Weights of a small contrastive audio-text model: 131.7 epochs.
Rows from block 8 of the audio encoder of a small contrastive audio-text model, named by matrix and row number. Rows with one number belong to one neuron. Each number is 128 + 24 x the weight over its row's rms, rounded and kept within 0 to 255. All counts start at 0. Numbers have three digits each. After the name is the row's rms in percent of the matrix's.
After each neuron's rows are labels from the 100 clips, of 14848, where the neuron reaches its highest value: "loudest band" is the band of the loudest frequency at the time of the peak. Only what is clearly more common there than usual is listed. The data: short read English sentences (LibriTTS-R).
# fc1: MLP up (encoder.blocks.8.mlp.fc1.weight, 640x160), inputs 0-79
# fc2: MLP down (encoder.blocks.8.mlp.fc2.weight, 160x640, transposed), outputs 0-79

fc1.101 106:128096128128128128109128128128128128097131127220128186128121128120128128088128128094132163128128128115100128172128128134127128128108128142128093128128104115128069138128128102128095110208128181099128128128109128128085128142128128101088186139
fc2.101 111:118162088074149128128163082171184071110128200129128124093128128051097128130157128145128095128128146188128128144128161128128119128128122128130143128157134128128128128128128153128128121128128109128152092108128153151128128093128128185128147128
loudest band: 250 to 500 Hz

fc1.363 099:128128128147127140080150137128128106144128128178141128173113194128175102128128121128128161128044089128125121112128128128150096128128128149128147170132049101117083128128128128128128082105158128075128128128203137128185128128081121128128104165
fc2.363 097:128128128128095128128128128128128128128128116128128124166128128128128138128086068128128135128128128128128128123128128128128097128131100128086114128128126128090128144079140128108128155141128059128128128128139128128180128051155128134128128128
loudest band: 4000 to 8000 Hz

fc1.333 097:190096000135128145128128128128128103128128128096128128088128174128108112169128100128153128147128128122127128170156169069128143128128128175101128128128177140107151128120128128153128109128125128090128083128149129128119117128128128091128101128
fc2.333 093:103166048109128128104128128193128128125079128128128128128128085128128158070128094151167128088128082128128098128149128098159128128153128128177132128128128128128110128170141128151155128155088166113093128128128139128128128128151128128128128128
loudest band: 4000 to 8000 Hz

fc1.266 105:096163128128128109128128164108128128128128128128161128117128113118160128128088175135128124128119077128128128113116140072128126173128128128107141128140128128128128188128076128128163147118183128128163106128093111128128128124100128128128128128
fc2.266 116:129128179099096128128143128099113128156128162090128166128112092096194128128115128180115130128128100140128108128142152128107128128113128128152070128123117128128128128128141095096128132128121102123128150128153108157128141128128128171172128128
loudest band: 500 to 1000 Hz

fc1.631 108:128084118155128128104128128177128143128128128115097114128128128141126130128128179128084128163117128128097128128128097128097192128103189128128128128069139141127128142129128118128128128128128163128121069134128128128101101159131173128145101154
fc2.631 106:128168145128101179098210104128128098151111172128149128128128192102128128128128128123128128128128128128128143147102097137172142105128128168128139084128104143128165128128128128128166128098128153115128128126156128128128163128128128120128162170
loudest band: 4000 to 8000 Hz

fc1.500 109:137128128120128197128136144128128128128065128114128074128071101128128166128128128128128077154115128128128147128150128096128128128154128128128101152128115128128134128128084134075140152101128089104073052107128128076128089128128128105111128128
fc2.500 096:138128171128128099128128128164152128154128128128128128128113103128128128128148128154152128128108128128110128118081128128172128128128089128189110146187128128109137151128156128128073128111128139128075128128175128128128169172164128124172070128
loudest band: 2000 to 4000 Hz; 4000 to 8000 Hz

fc1.296 100:157128128128089128127151128128128196122128128135128128128128190128092128128141137128128128162128128128063183128128164128128128085118128210163128128128128128077107128128128187169117128128171161128128128128128128128128128128151163128128128158
fc2.296 114:161128116128153128167094159128134128128124128128092128100118091128158166108128128129117128122134128128082172107109128174142128128128128128188128128157096128156128128128128174091188128139128066128128128128163128128128087128120128123128183128
loudest band: 500 to 1000 Hz

fc1.343 108:128128112098128163128128090128128128128128128128128128117128065078128177171128128114128128174128102126128128152128140151083139128128190146114154102102110098128129082128130105128191128077128145128114076084151128128128128106128128099144128128
fc2.343 107:128162105128128128128128128145089111164128142106048128128123159128128128091095140128148096128099128128110128128154113173102128128188179128128100128212156104128128109122141135138090128145128137112115089128128128128128153128128128163140128128
loudest band: 500 to 1000 Hz

fc1.205 104:128151128128098150153156172128128092128128128128086092128096100100172128159128070110128094128098128128128077168132128128128078139120128128128123172110168119128141108089155156128128176139128174128143119115128128170128128066128128128118111128
fc2.205 103:128128128143128048146165139128128128128082113128128128128143128128128152146128157128128102128128128128128128128128163138128128128128128128147128128128163128078163128100102162128128128128096128128103134088114128128154128152128128128128128101
loudest band: 2000 to 4000 Hz

fc1.380 102:128068128128123128128116128131128128128086128128128085140128113128128127128128159128128153088128116176070175121128095140072075128128128109128148128100111141184128120128088128154128161153128092137151128124144128128128128128090162128128171128
fc2.380 100:102145174128204101128148128142158128128106128128149128100128128137128128201128128134128128086128128093128153111153108128116082128200128128128128128106119128128164169093169128128093128069135166128100128169128120128128196128128158129128092158
loudest band: 2000 to 4000 Hz

fc1.414 118:123106182128128102128109038128128114128158166128128061153138111128128128128127114128128128210128151128128173128128128128133175150128128076088101159160143125128183128128128128080128128141153128128166116128128128094117128109131128128128128128
fc2.414 102:128090175128128167058080188128128153128118058128128146128128078128128128128128113128128128128128128128117128087128128150145128128195128128128128198148128085168128128128128128128128128128128215128128128127128102160128128128166128130128115151
loudest band: 250 to 500 Hz

fc1.99 128:100128151128106128119154158110097104128128109107128128128128171128128070129128136128128088128128128106128107124164128115128125128128112128128080137128128128128128201109106120158102148068128125128103101128182128128128103179124125127112084128
fc2.99 111:128128158146056128128128081156096117151128128110165128128148128128163167128128150160126163142134128128108139128128146128114128112122099105080132128147128128128128098128128116128128128128128164107079162128128128090161185127128128128128128128
loudest band: 2000 to 4000 Hz

fc1.358 102:128128164128128171087161171117128128155129128143128128084128128128128163128173128157153128128128128138128128128128113159128099128146128069128128128128128138128128106175128107128148108128128106110086094143128148128070083161128128128158128128
fc2.358 099:110138127158167103075128128092128128128133149128128128128128100128128128128179128128106128110128107136076164147172086187117093113128113128145116128113128128128128146163097128110138128107128182128121151104173128128123128106142089128128106143
loudest band: 4000 to 8000 Hz

fc1.567 102:092164128128128128128099128064070128128183128113128128128181128128107121128128128128142085128128170143109128128112128128096128128082128128128128128128128128165134141128160062139095128128105103069174105148157055177161128128128128106142128110
fc2.567 106:128128083128128128076128089126107128086187128128129153128128125128128169128084176128134089094128128112128101128128128124128128146128147163128190084151097086128128072106128092146143128128128180113128114092130128128128128128148085166097107135
loudest band: 500 to 1000 Hz

fc1.287 084:128128170128126128128166117128150128139128128128189118166128164128173128128128128094086128083085086175076097145202108128116128163128128159136155128128128128128128119128099155158118125108128128128175112173128154170128128162128128128101128128
fc2.287 100:128128174128136086148157126128158128136128159128093102144128177155152164137128128151170128144179128181103128143084128128106097143128128128128128128128128128121128128117117128181094128127128128128128128128128146123128128067111128128114146114
loudest band: 2000 to 4000 Hz

fc1.176 112:168128128128128125143128138128128170128150128187128088128099128128128155128110098063102078128128130128070128128128166128128128128148182128128128128128128128128128170116128128110128189106128156128110088128130128159201128128101128128087090128
fc2.176 107:089084114128128089128114127128128128088192128099128176092128128172075145084124128128128101128105128097086128167147145149145081151128081128128128128150128128122128128153128150077079144187128128130128128128128128128122110128175128128128188103
loudest band: 500 to 1000 Hz

fc1.277 094:128128181136128157115173128128128128128128086128178128128128128128178145088128167136128088082177046128128168159128145128128158166128115128133128128090128153067179128109128171140128128128156092167123096128128128138128129128128120128128128128
fc2.277 088:119078128128154094184152077128128128128128128181128128090128128147128128128099128128128132128128085142200128128128128168150128128128128091091128128223128097128128102128128128140128160128128128092088128128128128107128128128090128128128172128
loudest band: 1000 to 2000 Hz; 500 to 1000 Hz